config = dict(
    arch='resnet',
    model='multi-label image tagger',
    dataset='regions of photos with short descriptions (Visual Genome)',
    train_examples=203450,
    image_size=24,
    crop_scale_min=1,
    horizontal_flip=True,
    translate=0.06,
    norm='batchnorm',
    activation='mish',
    depths=[4, 4, 4, 4],
    kernel_size=3,
    stem='deep',
    avg_pool_shortcut=True,
    widths=[48, 80, 144, 256],
    num_labels=300,
    init='xavier_uniform',
    residual_init='scaled_by_depth',
    optimizer='adamw',
    lr=0.0015,
    beta1=0.8,
    beta2=0.95,
    eps=1e-08,
    ema_decay=0.995,
    magnitude_pruning=0.7,
    steps=24200,
    batch_size=64,
    epochs=7.6,
    lr_schedule='linear',
    final_lr_fraction=0,
    warmup_steps=2420,
    weight_decay=0.05,
)
Rows from block 12, named by matrix and row number. Rows with one number belong to one channel. Each number is 128 + 32 x the weight over its row's rms, rounded and kept within 0 to 255. All counts start at 0. Numbers have three digits each. After the name is the row's rms in percent of the matrix's.
# convs0: first 3x3 conv, stride 2 (model.blocks.12.convs.0.weight, 256x144x3x3), inputs 12-15, a 3x3 kernel for each
# convs1: second 3x3 conv (model.blocks.12.convs.1.weight, 256x256x3x3, transposed), outputs 12-15, a 3x3 kernel for each
convs0.4 101:170211128128208128206203128128128093108128128093128128202226156128255128128251089128128156128062128084128060
convs1.4 101:128071128128081029128087042128190128128183128128128128128128128128128128028018170230051033128128000170045128
convs0.5 100:128080128128128128128128128128128128128071041128128038128128167128101180055058128128128128185128099128128084
convs1.5 099:128128128128128084128128076128128128128182152128128128128128180128160209170128128128128159128128128147128128
convs0.6 097:128128128128128128128128128128128096128128128128128128081105128128128128128128171128203128128128128063057060
convs1.6 101:128128128128128128128128128128163203128128128079128128091046128128128128128128077128157128128128128128156128
convs0.7 100:128128062212183128144128128166128128128163171128128128128128128128128128128128076128128128128128128128128080
convs1.7 094:034128128128128104128128128128128128164197128128128128090048128093128128128128128128128128128128074128128072
convs0.8 100:128128128073128155128193128063128128097040105128128128128128128100128055201224128060128128128128128128128128
convs1.8 101:085080128128104083113105128128158128128128128128128128052043081056045128062035128128128128128069128128128128
convs0.9 098:128128128082128128128188190069076092128128091128128128128128128128128128073077128103128128128175128128210128
convs1.9 106:160128196128070128128128128128128128128128128021128045128128128128128128175128128128128128128128114128167128
convs0.10 100:128128128128128128128128082128128128168215128074094128128128128082063038128174039128071063128069060100128065
convs1.10 097:128128128128128128128128128128204128128205203128128019061020064128051071191128128128128128128128066128128128
convs0.11 099:081128128000053128074128128128128128092211084084128033128070128045021128100128226128128169128128128128128128
convs1.11 094:210128128128128128128128128175128128128091128128128128128093176059128128128128128128128128128128128128128128
convs0.12 102:128128128128051128128128128128128128173163208128097128128116128047128128128085155163128084128128066128128128
convs1.12 098:128128128093128090081043128128128128128128165128128146128128128128128128196128128128128128128128128128128128
convs0.13 099:128072073196155128128073106128128107128128128128194128128128128128128128128128062128128128128128128128128128
convs1.13 101:128128128128128128128128128128128128128128128128128128128128128128128128145128128128128128151159128220128128
convs0.14 100:128128128128128128128128128128128128082128076128128128128169128128128128128128128128128128023128128036071128
convs1.14 102:153070128128039014128081128128128185128128128128025128076128128088128128128174128181128128128128128159128128
convs0.15 102:128128128128128128128165128128128164046128128128128128128128072128128098128246149078058128021000065128082128
convs1.15 098:128128128128128031128128128208128087128098128128128128102128128128128169128176185128128128128128128122128128
convs0.16 103:128128053128112115128128128128128128214181186154163128177128070128128128128128128128128128148128128128128128
convs1.16 100:128128128158137157128128128128128128061058128128128128128105128216128128209120066128128128128128128130128128
convs0.17 099:106128128152128128128128128128128053128128128128098106051128153066128128128128128128128128128093128075128128
convs1.17 099:128128128128128128128128176070128128063161128081128128128128128128128140128128128128128128128056128128128128
convs0.18 100:049146128128073128128128128075100128128128128128098128128128128046027065128128128128128128128128128128227128
convs1.18 100:128128128128128128128128128128128128019185255128128128128128128128128128128128128128128128194067128128128064
convs0.19 103:128128128208145128128128128162144128169169197128128128182128165128128128128128128128128128128128128128026128
convs1.19 093:128128128128128201128128128128099075198085128128128128128127051128128122128128128128128154128128128128128128
convs0.20 098:128068128128128128128128128128080128128128128128128174071128128128128197128128128128071076128128100128128128
convs1.20 094:128128128104128128128128128128128128082128128025099139044128128128128221128128128068128128128128128128128128
convs0.21 100:160178128160128128128128128128128070193128128128191128128128128128128128128128128035094055128128106128128078
convs1.21 101:135096052090096128072092112158128077128172166128179128128067128128070128128057128128128128151167128153128128
convs0.22 097:128128187078017052104084128188128194172167187187128161128128128102128128083128128156128216167185175064128128
convs1.22 098:128128155128128128128128128128128128128128189185128172128063061128128128128128128173128128128128128056128128
convs0.23 099:128130128071005000128128128128071063128128128128080128128128128128128068128128158128128128128128058162128128
convs1.23 098:128128128128128128128128128076077090128128128128128067128128212128128187191128170128128128128128128128128128
convs0.24 100:128075076128099128128095128128173128128128128128128128128128102066088100128040128061128092128128128128068128
convs1.24 102:128128128079128034128128128128128128128211128128128128128128176075128128128087128128128128128128128128128128
convs0.25 103:146128128128080128128128128128128128128024002128023026128128128054036056128163085128128128128128157128128128
convs1.25 099:128164128128128128122130206128128128128128128039128128128128128103128128128128128128128128128128128128128128
convs0.26 098:013128128128128168128128128128128128128128095128128128073128069186128128128128128128176128128128128128128128
convs1.26 101:128128128128128128088128128128085060128128106128188128128128128128128128128074128128128128128128128066128128
convs0.27 103:056089105128128030128128128128128128128128069183128128065068029128128110053083128056055056128079073181128067
convs1.27 100:128128128128128128027128096128128128128090128128128179053128128128128211186166128128128128128175128128128128
convs0.28 098:128128183128160185128128128128179128187204044128128128128128196128128128099094128128178128128179128128128115
convs1.28 100:128128077128047055158128076200128128128124169128128128128128160128128128161128128128128128094128185097080128
convs0.29 102:128128128072128167128128128128128165128128128128128128128168128182185226133177182128128128168128128128084128
convs1.29 096:128128183093128128039076066128159128128128128128111128128128128128072128128128186128128128128147128128128128
convs0.30 098:128100128128128128128078128094128128128128128128128128128128128128128117128128128128061093036034128073084128
convs1.30 100:128128176166128128128128195199094128128066081128128128088128128128128128128128067128128128072069128209128128
convs0.31 099:128128128128166128030059068128104128059084128094128106128128128128128128128128128128128128128128128128128128
convs1.31 101:128128128174128128128198128128128090158128128128128162128128128086086128071072128128128196128128183128128128
convs0.32 099:128156128128180128128165057128128128056128128061128170201154128242222128182178128128128128184128128128134103
convs1.32 099:212128178128128128128128112128182128128185184048128128025098108128128088128128128128100090128128145128128128
convs0.33 098:128128128171128128128128128072040128026048065065128128128128101128162128118128128128106050128093032128128128
convs1.33 101:128128128082128128128128128128128128128128128128128128128128128128128128200128128066128128128091128171186190
convs0.34 098:128128128188128128128224182128128128128068090054093128128128128051128128128169171128128018197128063128128081
convs1.34 100:164128128168181128128116107128215107128128093128128128128128128128128128128098071072082128073069160128151213
convs0.35 102:184128128128128128128128128206128164176175128128128128128128128091093128128101128167128128172128088059070060
convs1.35 101:128167128128224128128115072128128128178128128128128128128128128172128128201205128094097128128128128128128128
convs0.36 102:128128128128128190067128128128128128128128128128128080128128128128209128128065128128128128128128128128128128
convs1.36 103:174157128107103107128128128128128107128085062128001128128071051128063080179152143128128128128128160171196211
convs0.37 099:128055128128128128071128128128209116209128214023090076057090128128128128072058128128073128202128128128128054
convs1.37 097:128128061128128082128128068128128128128169128128128128128046128128080128128128128078128163055150178128128152
convs0.38 100:128076128128057095128049128128100103128115128128081128100055084065128109128128128200199128128155128128128128
convs1.38 100:128128128128128128093128039128128128128128026170128128128095128108128128128128128128128128128059059150128128
convs0.39 097:128128128128175128128128128066071071114128128128128128128128128113152128128214128057128049128128128128128128
convs1.39 102:128164128105128149074087128128128146128187170128128065128128128172150128128128128128128128209128128205128209
convs0.40 100:128128128061084128128128128128128173128128128188128128128084128128086128128128174128112128128128087128163128
convs1.40 102:223128128128128128084128072157128174128128172128128128128064086128128037128128128128215128128128167128128103
convs0.41 100:128166128147128160128128128128128128128084128128079128128254128128104085176203128128128128128128128158128128
convs1.41 101:128064128128128166128128158128128128128128215128036128061076128128071128128148128128128128048128128128154201
convs0.42 102:128128128128128128128128128128128128128177128128128168128128128187128128128128128069083128045076128128128128
convs1.42 099:128128179128128128128103067167128157206128128128128128128128128128072128128128128128128128128128128042065062
convs0.43 099:128090128128128128099049054061051149128128164128081128128128128128128128128128128128128128128128128128128061
convs1.43 093:128128128128128128128128128128190128128236128062128128090080078063128128128128128163187149128128128055100121
convs0.44 100:128165173128128128128128128128128079128090107128128128128128189128128128082049128128128128128161128128128128
convs1.44 102:186128128128128128128128066128128059190128128128083128128128128128128128128128128128177128128121128128128128
convs0.45 100:100128128128128128128128055130128161128128128128087128064128128128128128128128128128128128128128128020061083
convs1.45 096:128128128128128128128128128096128128128128128128128128128128128172128128187128128128128128128128073128039076
convs0.46 100:128128128128128128128128128191128128128128179128128167128182128051128128128128128128100128128068128128128128
convs1.46 101:128097098128128128103128128077190128128128128089128179081083103128128166128128189107068065052128128128161158
convs0.47 100:198128234128128128128128128128128128128128153054128201146159128128132069201128017128128108078128112128075079
convs1.47 104:128128128128105128128128054128185128128128128128128183128128128151128128128128181128128128103128128128176186
convs0.48 100:037128040128128128128128128128128128128186128176167128128128107128128039128128069036128065082128086128128128
convs1.48 103:201188202128128128091088128128128128128128128155128128128128126128128128128160223169128042189128045233128128
convs0.49 101:128128072128128102128128128128065055151128128082128128128128128128173128128128128128110128128128069128128128
convs1.49 103:128128128224128146066068128128128128128128047128128128128128156159128128128128128128059066028128039128147174
convs0.50 101:089039128062128082128128081128071048143128128128128128075128128128128128096059071128115128128128128128011128
convs1.50 095:128128128128128128091094128128128070128128128184128128128048088128128128128128128128184128073128128128128078
convs0.51 102:105128128128128128128128128062060085128128128178128128128128128167128186077080128128227128128128078128128128
convs1.51 103:089030055099086128128128128012128128128128128128128128128128128128128128089108113202176196144158128150128128
convs0.52 100:031128064128128128128128128128128128128128128128128128070209128128128128199223193048093128128128128151128128
convs1.52 100:105128128128128128075128128128128128128128128178128128128128128128128060056128128128070128128128128128169128
convs0.53 103:053128128032128128128174128208213218222199128128082098128128128036055090128219168128034128128128128128128128
convs1.53 098:128128128128128128128128112128128087061128185218128128128062128169128128194204128128128128033128128060128128
convs0.54 101:128170128128128176128152128040069000050128019128128128128128128128190128065072019128128071128128128128128101
convs1.54 098:128128128172128128128128128128128128128128145128128128128191128086128051128128128128128128128128128128128128
convs0.55 098:128128128089128128128128128128128000056128095059128095128151128085128086147192095128128128128128128108058128
convs1.55 098:128128148128211128128208157128159128158128128128128128061072085128068128128128128128128042128168000178128128
convs0.56 100:128128128166153128142159206195229204128180189128128113128061073152128167128128128187206128128128086128176128
convs1.56 102:159166128128083128046056104148128128128174198128187154128203207127128128128090128109087128128128083102041080
convs0.57 097:137150128128209175128128152128128128128128064189128007128128190128128128128048161201128128188196198128179198
convs1.57 105:128128104128128063128115128128128128128128128099128128128178128128128128128128128128174128128128128186128128
convs0.58 099:128163128128128128128128128128103072128128128128128186128209128128128128128128052128048055082128103051128128
convs1.58 103:128128128102128128110128128128128128128128181128108128065035033128128080128128128128128128128081128128064128
convs0.59 101:128128128128146181128128166128128086128128128128128128128128128128128128128128128128170161163187128070128128
convs1.59 103:170169128128128128115121128128085128128074088128128128128128128128128128128200167128128128128128128173195191
convs0.60 100:128128128160128128128178156018000000128128128128179077087128128128128128128172170128128111128172128128128075
convs1.60 099:128128128128128128128128128128128168128128128050128092128128072128175128128128128018128128128171174197128128
convs0.61 103:128170128128128059128128058128128096128128128128128170128203180128128128128128100128128128128128038128128128
convs1.61 096:128128128128128128128128086128060128045128174128128128128128128128128128173128128128128208082128208128128186
convs0.62 099:074128128128158128128128084128128128128164159128128128128128128128200128128128080128128170128151128128128168
convs1.62 101:128103066128128128128128128128128128128128128145128128128128128128128128128128128069068004128072046175150128
convs0.63 100:185128171128128128128055128128188128128128128128128128128096128128128128128128128172175128128128128128181128
convs1.63 102:230205182128128128128128128146175128128128128128128136128128128128128211128128225160173162128128128080107128
convs0.64 100:128128100128128128128128128128184128128190201153128128128128128161128184128128128128128072128194128128128090
convs1.64 102:161166128128128128088097128128048128105128128077128128128128128128153128056128073128128138128128128112128128
convs0.65 096:128128128075128083070128128128128128128128160128160219128128073128099128128128128128128128128128128128128128
convs1.65 098:128215128128128172179159126128128128128128128094128128087048128128128128128128120128180128128128128128128128
convs0.66 102:037128128053082103128128078128128018135078000062128092128128128128128128128128128038170128128204128128128101
convs1.66 103:128128128128128128128128128128128026128128155128128128128045049128128128128176192243128174128072128070128149
convs0.67 100:128128128128128128128128128128128128128128128128128128081070128128128128128128128128057128128128128128128128
convs1.67 101:184128078179189191128091066212128085199128128106047189128128128128128084128067038128128128128128168128150180
convs0.68 099:077128128128128128128128116128128128128064128128128128128216128128128082212128128128047063000128000128128054
convs1.68 101:063075128128128128128128128128128128073128128128128128088036088067128096128128081128182128128128075189128128
convs0.69 097:128128128128128128128128062164128128177149128128203128128236201128128176128128128128128057178128078189198076
convs1.69 099:128128128128128056088086063128081128128128128061128128128128128135182222245206128128128128128128059128128128
convs0.70 099:128128128128128128128083079128128128128128163078128128128128128197128094128064128128083128128128128072040128
convs1.70 100:128128128128128128128128128073128128147128128062128128027018028128128180128128128086128128074128167128128128
convs0.71 097:128161128128150164128128128128128128128128128128128095128128216128198128128188219128128091128128101128128128
convs1.71 102:195188158128128128128128128128128128076128128128128128128160136128128128165128128128128128128128128128128128
convs0.72 100:086057087128128128128128128092138035185128128197179128128128063128024063128128128128128128128161176128157154
convs1.72 100:128128128148128128128128128061067128128146128128128128128096076128128128128195128082128128128128128152175168
convs0.73 099:128128177128015128128060128182128128128060128128128128128128149128128098128128128128128128077057128128078128
convs1.73 103:128128083048128128073128128128128025128128128128128128128015064128128128128128128128179128102128128128128128
convs0.74 101:128128128128128128128128128165128128195176128109073128080128146128128176128128128128128128128128128091112107
convs1.74 097:128128128128128183082128128072108128128128128128128128128128015168128128185128128228142128128128030128128000
convs0.75 103:128192128128128128128128078128128137128128082021082077128128128084072098000022000128128128128128051128128128
convs1.75 098:128128128181128128181128220137156128128128128128157128128128119128128128150128128180128193128128203128128128
convs0.76 101:039128128128128128128092128113128068128128086128128128128053128128056085169128128181128087148128040128128030
convs1.76 095:214222173128128128128128144152128128128128177128128128128117046128128128128086128187128128128128128128128128
convs0.77 101:128128088128128062070128128128128128128128128128128061128128128128128128128082128089080128086054128103074128
convs1.77 099:128128128047128128128128128128005089068128096128058060128128128128171180128181141026023022128128128128072128
convs0.78 100:128128128047128128128128155128128090077128128128128205128128033128128128128128128057088085071128033128128128
convs1.78 098:109128128128128128114128116104096128128128128128055128128128128128128128128128128128128128163128128128067128
convs0.79 098:128128128128167128192172128073128057128000000128075000128128128177128128128128128128128128128128111128057128
convs1.79 106:128128076101128128128128054128128089128082128066128128128128189128128128128128128128128128128128151128156128
convs0.80 099:162128133128128211161128164128061128128128048128128049128128128128128128128128128128128073128171128128128063
convs1.80 098:128128128245128208128128128057099128128128093128128211092128035128128060128128128128128128128128128128128128
convs0.81 100:146162128160158128128128068214128128128128128128128128125185128128128128128128089128128128128128128146128151
convs1.81 099:128128128128168128193181128128128128183128128128096128128128128128128128199128194196180128128128128184172128
convs0.82 104:128128128128154128128128090195187205128128128128177128074128128128156168128128110128128128128128100128128128
convs1.82 094:128182128128128128128128128128172128128128128128092128128210128128128128128058109128099128128128128154128128
convs0.83 099:128128233128128197128089084128128128128200128128168180086128128088088128105128128128147128128128145055128128
convs1.83 095:158128128128128128166128139128128128128128172128128128128065128096128128176128128161128128128128128128128043
convs0.84 100:128055128128128128128128128128128000128128047151128071128128050128128128039093128087128115101128069128180128
convs1.84 100:014128128070078128073106128216128225176154128128128128128128128057128128128172037128128128128128128128202128
convs0.85 099:128128128128128128071095055080065128128066128128128128128128128187226128128128078128128128128083128128128128
convs1.85 102:128154198205128128128128128128128128128085060128128024128128110128116128128085128128141157128128128128128128
convs0.86 098:128128128128085062128198128128128128128128219128128179058128060051128081056165128137058128098128098128128128
convs1.86 099:128128128128128055128106128217155128128128128128128053054023042046128128128089128128128128128128038128128128
convs0.87 100:128128149128166128128128128128128175128128128128128128163189128128128048179128068128078128128128128128128191
convs1.87 104:169128128128128128128128128106128128128128164128072128128128128128189128092128128128100128128094136128199183
convs0.88 101:128128128128128128128128128079128090059128128097128084128128128128128128128128128128128191128167148072109213
convs1.88 099:128080128128128128128128128128128128128128060128038004128128128128128128128161156128128128128128128218209188
convs0.89 100:128128253043128128128128105128081128128128079128128106128063128128080085067082128128128128142128080128128030
convs1.89 108:128128101088128094128128128128019052195171249128179157128128128179128128211164062128075128096128128128128128
convs0.90 104:128128128073128128128128128128050128128050128175128128128128109099128128128128128128209128128128128128128128
convs1.90 095:128108128128128128128128145039128128128128128128128128128068062128128128099128128180128150168128143153162180
convs0.91 099:128128128128128127128171130128128128084058049128128094128128128128128128128128128128128084128074015128128085
convs1.91 100:128053097128128076128128128160128128128128128128128128128128128128096128128128128197128128128128128128094128
convs0.92 100:128128128128128128128128128128119098194128115128201154128128128043128128063128128128128128128128108128128128
convs1.92 102:128128128128128128204128128128128073128128101128063128069074010128128128128128128128194128128128128128128128
convs0.93 101:203219128128128128128128128177128128128128086128128128128156128128128128021112074128091128128095056128128128
convs1.93 098:190128128128128128162128128183128128188128128165128164128128128128128204128177148128128217128128128128128128
convs0.94 098:128128128128128128128128128191171167128128173075061128128053128128128128128128128128089128128128128128128128
convs1.94 102:128128128128184178128128128128128052128212128128103128128110067128062128128128128128128128185199128128128128
convs0.95 097:061014128128128128128128082128128128128128128128128189043128128071128128128128107046040076064092101128128079
convs1.95 102:128128189128128128128128128128128108128128128128128128128082128128026128158128128128082128072128128128128182
convs0.96 102:128128128128128099128128128132176128128188148060128128128214128128128128128128128128098128088128128128128167
convs1.96 102:128128128084128128074063093128114128128106163128128128128128128172128128185178128128128128128128104128128078
convs0.97 102:128103159128106128128071128128128128128128164097104128089078128128073128128128128128128128128111088128128128
convs1.97 110:076036071128128128128202128086128128128128128128128128128128128128128159128128200128128128128128128128128128
convs0.98 103:083128128128128128128128128128128145128128164110128140128151128128128067128128128128128128150147128165166128
convs1.98 103:128128128128128128128128128128218128161162161128128128089045128122128091128128181128128196128166152128176181
convs0.99 099:128128128128128128128022128128141128159174128128128128128099100128128128167128128128128128128128128128128158
convs1.99 105:168198128029128128065078059128128128105128147077117181128128128140139046128128155242128128176128128128128128
convs0.100 097:128128128128128128128128128128112128128166188159175155176128128192128128153128128128128128021128128128154128
convs1.100 101:128128128128128087128128128128102182128128128128128090128128070128128128128128128174199178128128128128128128
convs0.101 097:128114128128128128057128128028071128128072128104128128128128128128179160051128128095055128128128128128128128
convs1.101 097:083054128128128128185128128058128128017049004128057128128128229013128128087128090128128066076128128128128128
convs0.102 102:079128093076054078128128128128128147128128128128128128128128128172170174128128128128128128128128128128128128
convs1.102 099:128128128138128128101089128128128128128128128167201128128128128050128061128128128128128134128128128128128128
convs0.103 100:128128035128049067128128128091046128128128124128128128128128128074128128128128190040084112078128074128077082
convs1.103 097:128128128128128128128128128128183128198128074164128128128128128128128128128128128217128128128128035170193128
convs0.104 100:128128128128128128128076128202128148128128128088084128128128128128150128128128128128128128128128128128128128
convs1.104 099:161165157160166128128128128109128128166128128128179128128128171184128180138128131128063128128087128076128128
convs0.105 098:128128128175211195222188190128128009168155128128128128072069128128128128128094128082128058128213195038128128
convs1.105 104:090082128128128187128128128128103128128128100128137128128185207123081128128128128128128128128211128128128171
convs0.106 099:128060128056128100128161203128090080128080063128128128128128128076128128128128183128128128128128128128128128
convs1.106 099:128128128128128184128128128128128128128128128128128172128128128044128102103170161128033072128128128128128203
convs0.107 100:128200206085128187128163189128128128128128128158128128067128128128128153096067128128128128128217128128183128
convs1.107 100:128128060179195176128029128128085128185128096128042102128128128069128128128128128128128128128165176128154128
convs0.108 099:128128128141128166128128128128174128220128128247208166128128092128128128155220128128128097097128128128096128
convs1.108 100:191128170128049128128091072157128128128128128128128077128128058128174109127128128128144128128128128128058103
convs0.109 101:128128128128128128128185164128128128128030019128108083065065196128128128128128172128128155128128128128128128
convs1.109 100:168080103080128128128128077128128128128128128128073081061128184128163128056128128093128128128128170128168128
convs0.110 100:128128088128128128128128128010078083128081076128128128128128128096128128071128071119128128128083128128128128
convs1.110 105:128128128128128128053047128128128128128128128128128130128128128128176169128128128108102128128128128159189128
convs0.111 102:128128128128128128128128128223128128128128128193128128128128128128128128128128128128128128128128128128128128
convs1.111 096:071000057128128128128128128091128027128128026187128094128061075128128116076128128128128094128128128128128128
convs0.112 102:128180128128128079128128128113128128051060128128027128128175128128128062128213128128128128128148128128128128
convs1.112 100:195128200128148128212152187090156128128128128148128136128128128128171128165218209128128128128081128128128128
convs0.113 101:060128128096128128088128128050090128087128128084079128128101072077056069128158128102128128088084128128128200
convs1.113 098:128128128128182215223205215128128128128128128193102128128128128128128128128128128053052068128128038128100128
convs0.114 100:128128128128177128063128083128186154128128128024080128128065128044128128128128181067128128128128128112151128
convs1.114 094:226179128128128128201128114128128159079128128102128128128096128067128128128128128128128128064128183090128128
convs0.115 100:128128128057128128128128128185128190160128128221128128128139128128128153128128128128128128128128128186128128
convs1.115 095:128128128128128128145128128128128128128128128128128128128059128128128128128128074128128128128128128203190172
convs0.116 101:128128128094052084052128128128128179128087128053128128128128128128128128128076128128097128108069082128128128
convs1.116 098:128164172128128143094062128128128179200128128128233128128128128128128128186128199128128128128128128128159184
convs0.117 100:128128128128083128128128128128128128128128128110049128128157128148030128209128128128121128128128128128128162
convs1.117 098:128128191128128128089073128128128063128128128207177128128002059053076128128128128178173128128128194066101128
convs0.118 101:128128128065048047128128128128128042128128128128187128078128128098201151096128108128089128128065128128064128
convs1.118 095:128128128196176128128128128128190128128184128128128128128128128128128128128128128128128128128200056196079043
convs0.119 100:128128128128128128069069065128128128193179128197202128128128169172128128128128060128128128128128072128045024
convs1.119 100:215128128128077128128128128128063128068128128128128142070084128128128128128128128128128128128128128128128128
convs0.120 100:078117128128089128128085128128128128128128198128128182016128128050064082128058128215128092128128128128162128
convs1.120 097:128128163128128128128128128109223165128128018181066009158035027148088088128128128128128128029128128128128128
convs0.121 103:128128128158153172128128128167128128128128128128128128068174128128128128171187128175148128128128128128128081
convs1.121 099:128128128072062128128128094128128064192128113165128128101084128083128074128083038128128128080128128128128128
convs0.122 101:128128128128128128128128128013128037041128066050128128128229128128128128128128128078128212128065128128128128
convs1.122 104:111182128074128128128154128128060128037073128128128104128128128158128079128128058128128128128128128177203186
convs0.123 101:128062128128128128128128083128128128128128022128128128112128128128196128101128101128128128128086128128128128
convs1.123 096:128128128128128128128128128128166128128128146128128175128158205166183128128128128128128128073128186114128183
convs0.124 102:096128193033075128128128128128091128128128062128191128066128128128095128179128128128073163068128128128128222
convs1.124 103:072128128128128128169156195128128166128093090128046081072071105064128128087128102088128137128148128143128128
convs0.125 101:083128075128128128128128128128199128128193199177128128128124128128128128128128074070097101128128128075046046
convs1.125 101:232183128128128128128128128128128128201128128128128128128128128128128128028128128128128128128128128111124099
convs0.126 099:128128128128090128128068128128128178128128128037128037128128128128105128128128128238197160128128128128128128
convs1.126 101:128128143128167160179177190128055128084066128181173196128078109094128128128204128128128128128187128128173128
convs0.127 100:182224183183255128128163128128128080173128128128128128148172128128128062128146055168128128128128059128128128
convs1.127 097:128128128128128128128128128128128128128128128128128128128128128128128128220128128128128128128049128128128176
convs0.128 101:128128128128128128128128128128073036107128128128070070078128089128128128128128128101128128062128048128128128
convs1.128 105:076073085128037128058128128128128128128128128087040076128128128128128090128128128181166161176128176096128128
convs0.129 102:128073128209189128128128084128128128128128128128128128146128085181128128128128075128128081128128146128128128
convs1.129 102:128128128128128128128128128074075128128128128128128128189128128128128128128128128128128128208157128174128128
convs0.130 100:192128128194128014128128128128128128065128041128128015152204128128197128097200128128128128128128128128128128
convs1.130 104:128128065128128128128128128128128128128172070128128044128199205128128128128128137128061128128128013128128128
convs0.131 096:099060128065128128116128128128128128128128128128128128128068058128128128128128128128128176128128128128128128
convs1.131 093:128128128128053128197151216128235185128128128128128029128128128083128128128128128128128128128128128128128128
convs0.132 102:071128128128128128128128128128128128128128000128128088128128128128161128128128128128128098128128083128175099
convs1.132 102:128128128128128128128128128128128128128128165128231128128128128128128162178128157128068128067128128128128128
convs0.133 100:128128128128153118128170175128128128188186128128170174128128128128128128128218176128128128154128128128128128
convs1.133 097:128070081164128128128083128128181128128128165084202191084128128057106101128128128128128128128128128202128128
convs0.134 099:128067128061022128128071078128087128142128094200128128081098128025082128128069128128088128101128128128128128
convs1.134 100:128128186128147128064061128061128128128128128128128064128043088128170153128128128173128128128128128128128014
convs0.135 100:128128128128128128128128110128191128128128128128128091180128128128128128128128128128128128128091049128128128
convs1.135 099:128128128128128128128227128128128128128128128170151143089054072128128128157128206128128128128128128128128128
convs0.136 097:128128128128052128128063128078128128128128128068196128128128128128184231128128128128128128160097128089078128
convs1.136 108:128128128128166128117128128170100128128172128128128128128128128128141128030077047214128128128128128128175128
convs0.137 102:128128128065128100105052088086128128128128177083128128128128128112128128128128128128128128077128093128041099
convs1.137 102:143163181128181128128128128128128155128128128128128128074072061086128119128128128186160128189128128128128128
convs0.138 100:128165128128128051128174128128079071128128128171128128128128128128128128000064085128128086152128128059128084
convs1.138 100:128128065128128128128177128128074050128128128128128233128128128128128128128128092128128128128128167128128128
convs0.139 098:128095128078128128128128128128128128188128128042128128128086128128070071128128128128128128128179176093128128
convs1.139 100:128204128199128128200128194128128096128128128128128128128059128092128128128154128128128128128128128128049128
convs0.140 101:128128079128128128128128128062128128128128128128168128128085067128128128128128128128128128128128128128128128
convs1.140 094:128128169191128128128128198128047128068128029128128128128155128128183128086128128128128214128128128128128128
convs0.141 098:128043128128076108169128094137128128157128092128128128128128158045128128128105128128085128161128043148128090
convs1.141 095:073128086084128128069018128128128128128128084128128077128128128175128128141128128128128075128128128128128128
convs0.142 100:128128128159128181128128174082128128128128128128222160075128128128128128128175128128110061128128128128128128
convs1.142 102:128128128128128128128128128078128128074086053128128128097072128128128097076128102128128128128128128128128182
convs0.143 099:160128128158128128154128128128128205128128193128128128193128128128067072194128128148203145128128128078128071
convs1.143 102:128128128128211175128181128057128167088065052128128128218128100203128106175169128204128128128128074128128128
convs0.144 097:128128128128128128128128128090197128128003073128128128128128128097128046128179128182128128128128128128128128
convs1.144 094:128030047128128128128128128128128128128145128058128128045052092128038128128128042090128128061128128128146128
convs0.145 101:128128128128128063128128128128128211200179207179184128171112181128128128128089128128085128187128128180128128
convs1.145 096:128034062128128128128128128128128128128039128128128128128128092128128128128128128148128128128158154128128128
convs0.146 100:128128128154128035128081128096128128080128128128128128128128128203128128128088128097128128128128128128128128
convs1.146 097:128057054128128128177128128128128128128175128128212128128118128128128128128128128128128019128128034200128057
convs0.147 103:050064128058128128128128128128179176173128128128128128053085072086091128104128128128128128128128128128128128
convs1.147 093:128128128128128148198187128128128128077128128128128128128128128128128128128128128128128128128128128128091128
convs0.148 101:128128128128128180128051128128128128128128128128128128128128128128128088128128128068063128066128128128128128
convs1.148 100:128128128128128128128128128128128102128105128128128128128128128128128128128167083128128128128128128084128128
convs0.149 101:156128128128128101128128073128128020058017077084128128046094128128128161128057128074094128128055023128128205
convs1.149 096:107049059075128128128128128128163128128168128128128159044055128128128128128128097128171128161145128128128128
convs0.150 101:128128128128170128128128056128128063153128128080058128128128071128128095128166062128128128128091089128128128
convs1.150 100:128199161128128128128128128128128128128128128128128128128128128128128084128128128128128128128063128128079128
convs0.151 102:097128128128128097128128128128128128128128128171128169128128128091128089128128128128128128128128128128128128
convs1.151 101:128128128056128128128128128128128128164128128128128128128128080128164128128128128128128128128128128128095104
convs0.152 100:128128128076128046101128128128173128152166128128192128128128128128128128054128128173191128128128128128128128
convs1.152 104:054091128128128057181128179128089094073128128128128167128128097128128082128128038181183128128128128128128128
convs0.153 101:059128128128128128128128128128128080128128128128200128085085128048057079128128128128128128128170128128128128
convs1.153 102:128128128108128128128128128098128128176128128179128128063057128128128128128128128181128152128128128128128128
convs0.154 100:128128128128072128128128128128168143079128128128128128128128128128128128128128063082128128128128128072062128
convs1.154 098:128128128128128128128128199128034128128128128128128128069128128128177192128184184077128128085128128128128128
convs0.155 101:128128065128097128128128128128066086128128101223228128128215128128128128128194128128128128128128128093128128
convs1.155 104:063070128128128128128128128103128128128181099128134065128086098128128128043071038128128128128128116174128128
convs0.156 099:128128128128128128128128128128128050160128128128122128128128199074009067128128128172128017149128033128128000
convs1.156 096:170128128165128128178128086052128085128128128128193128128097099128128128128180128128128128128128128128128128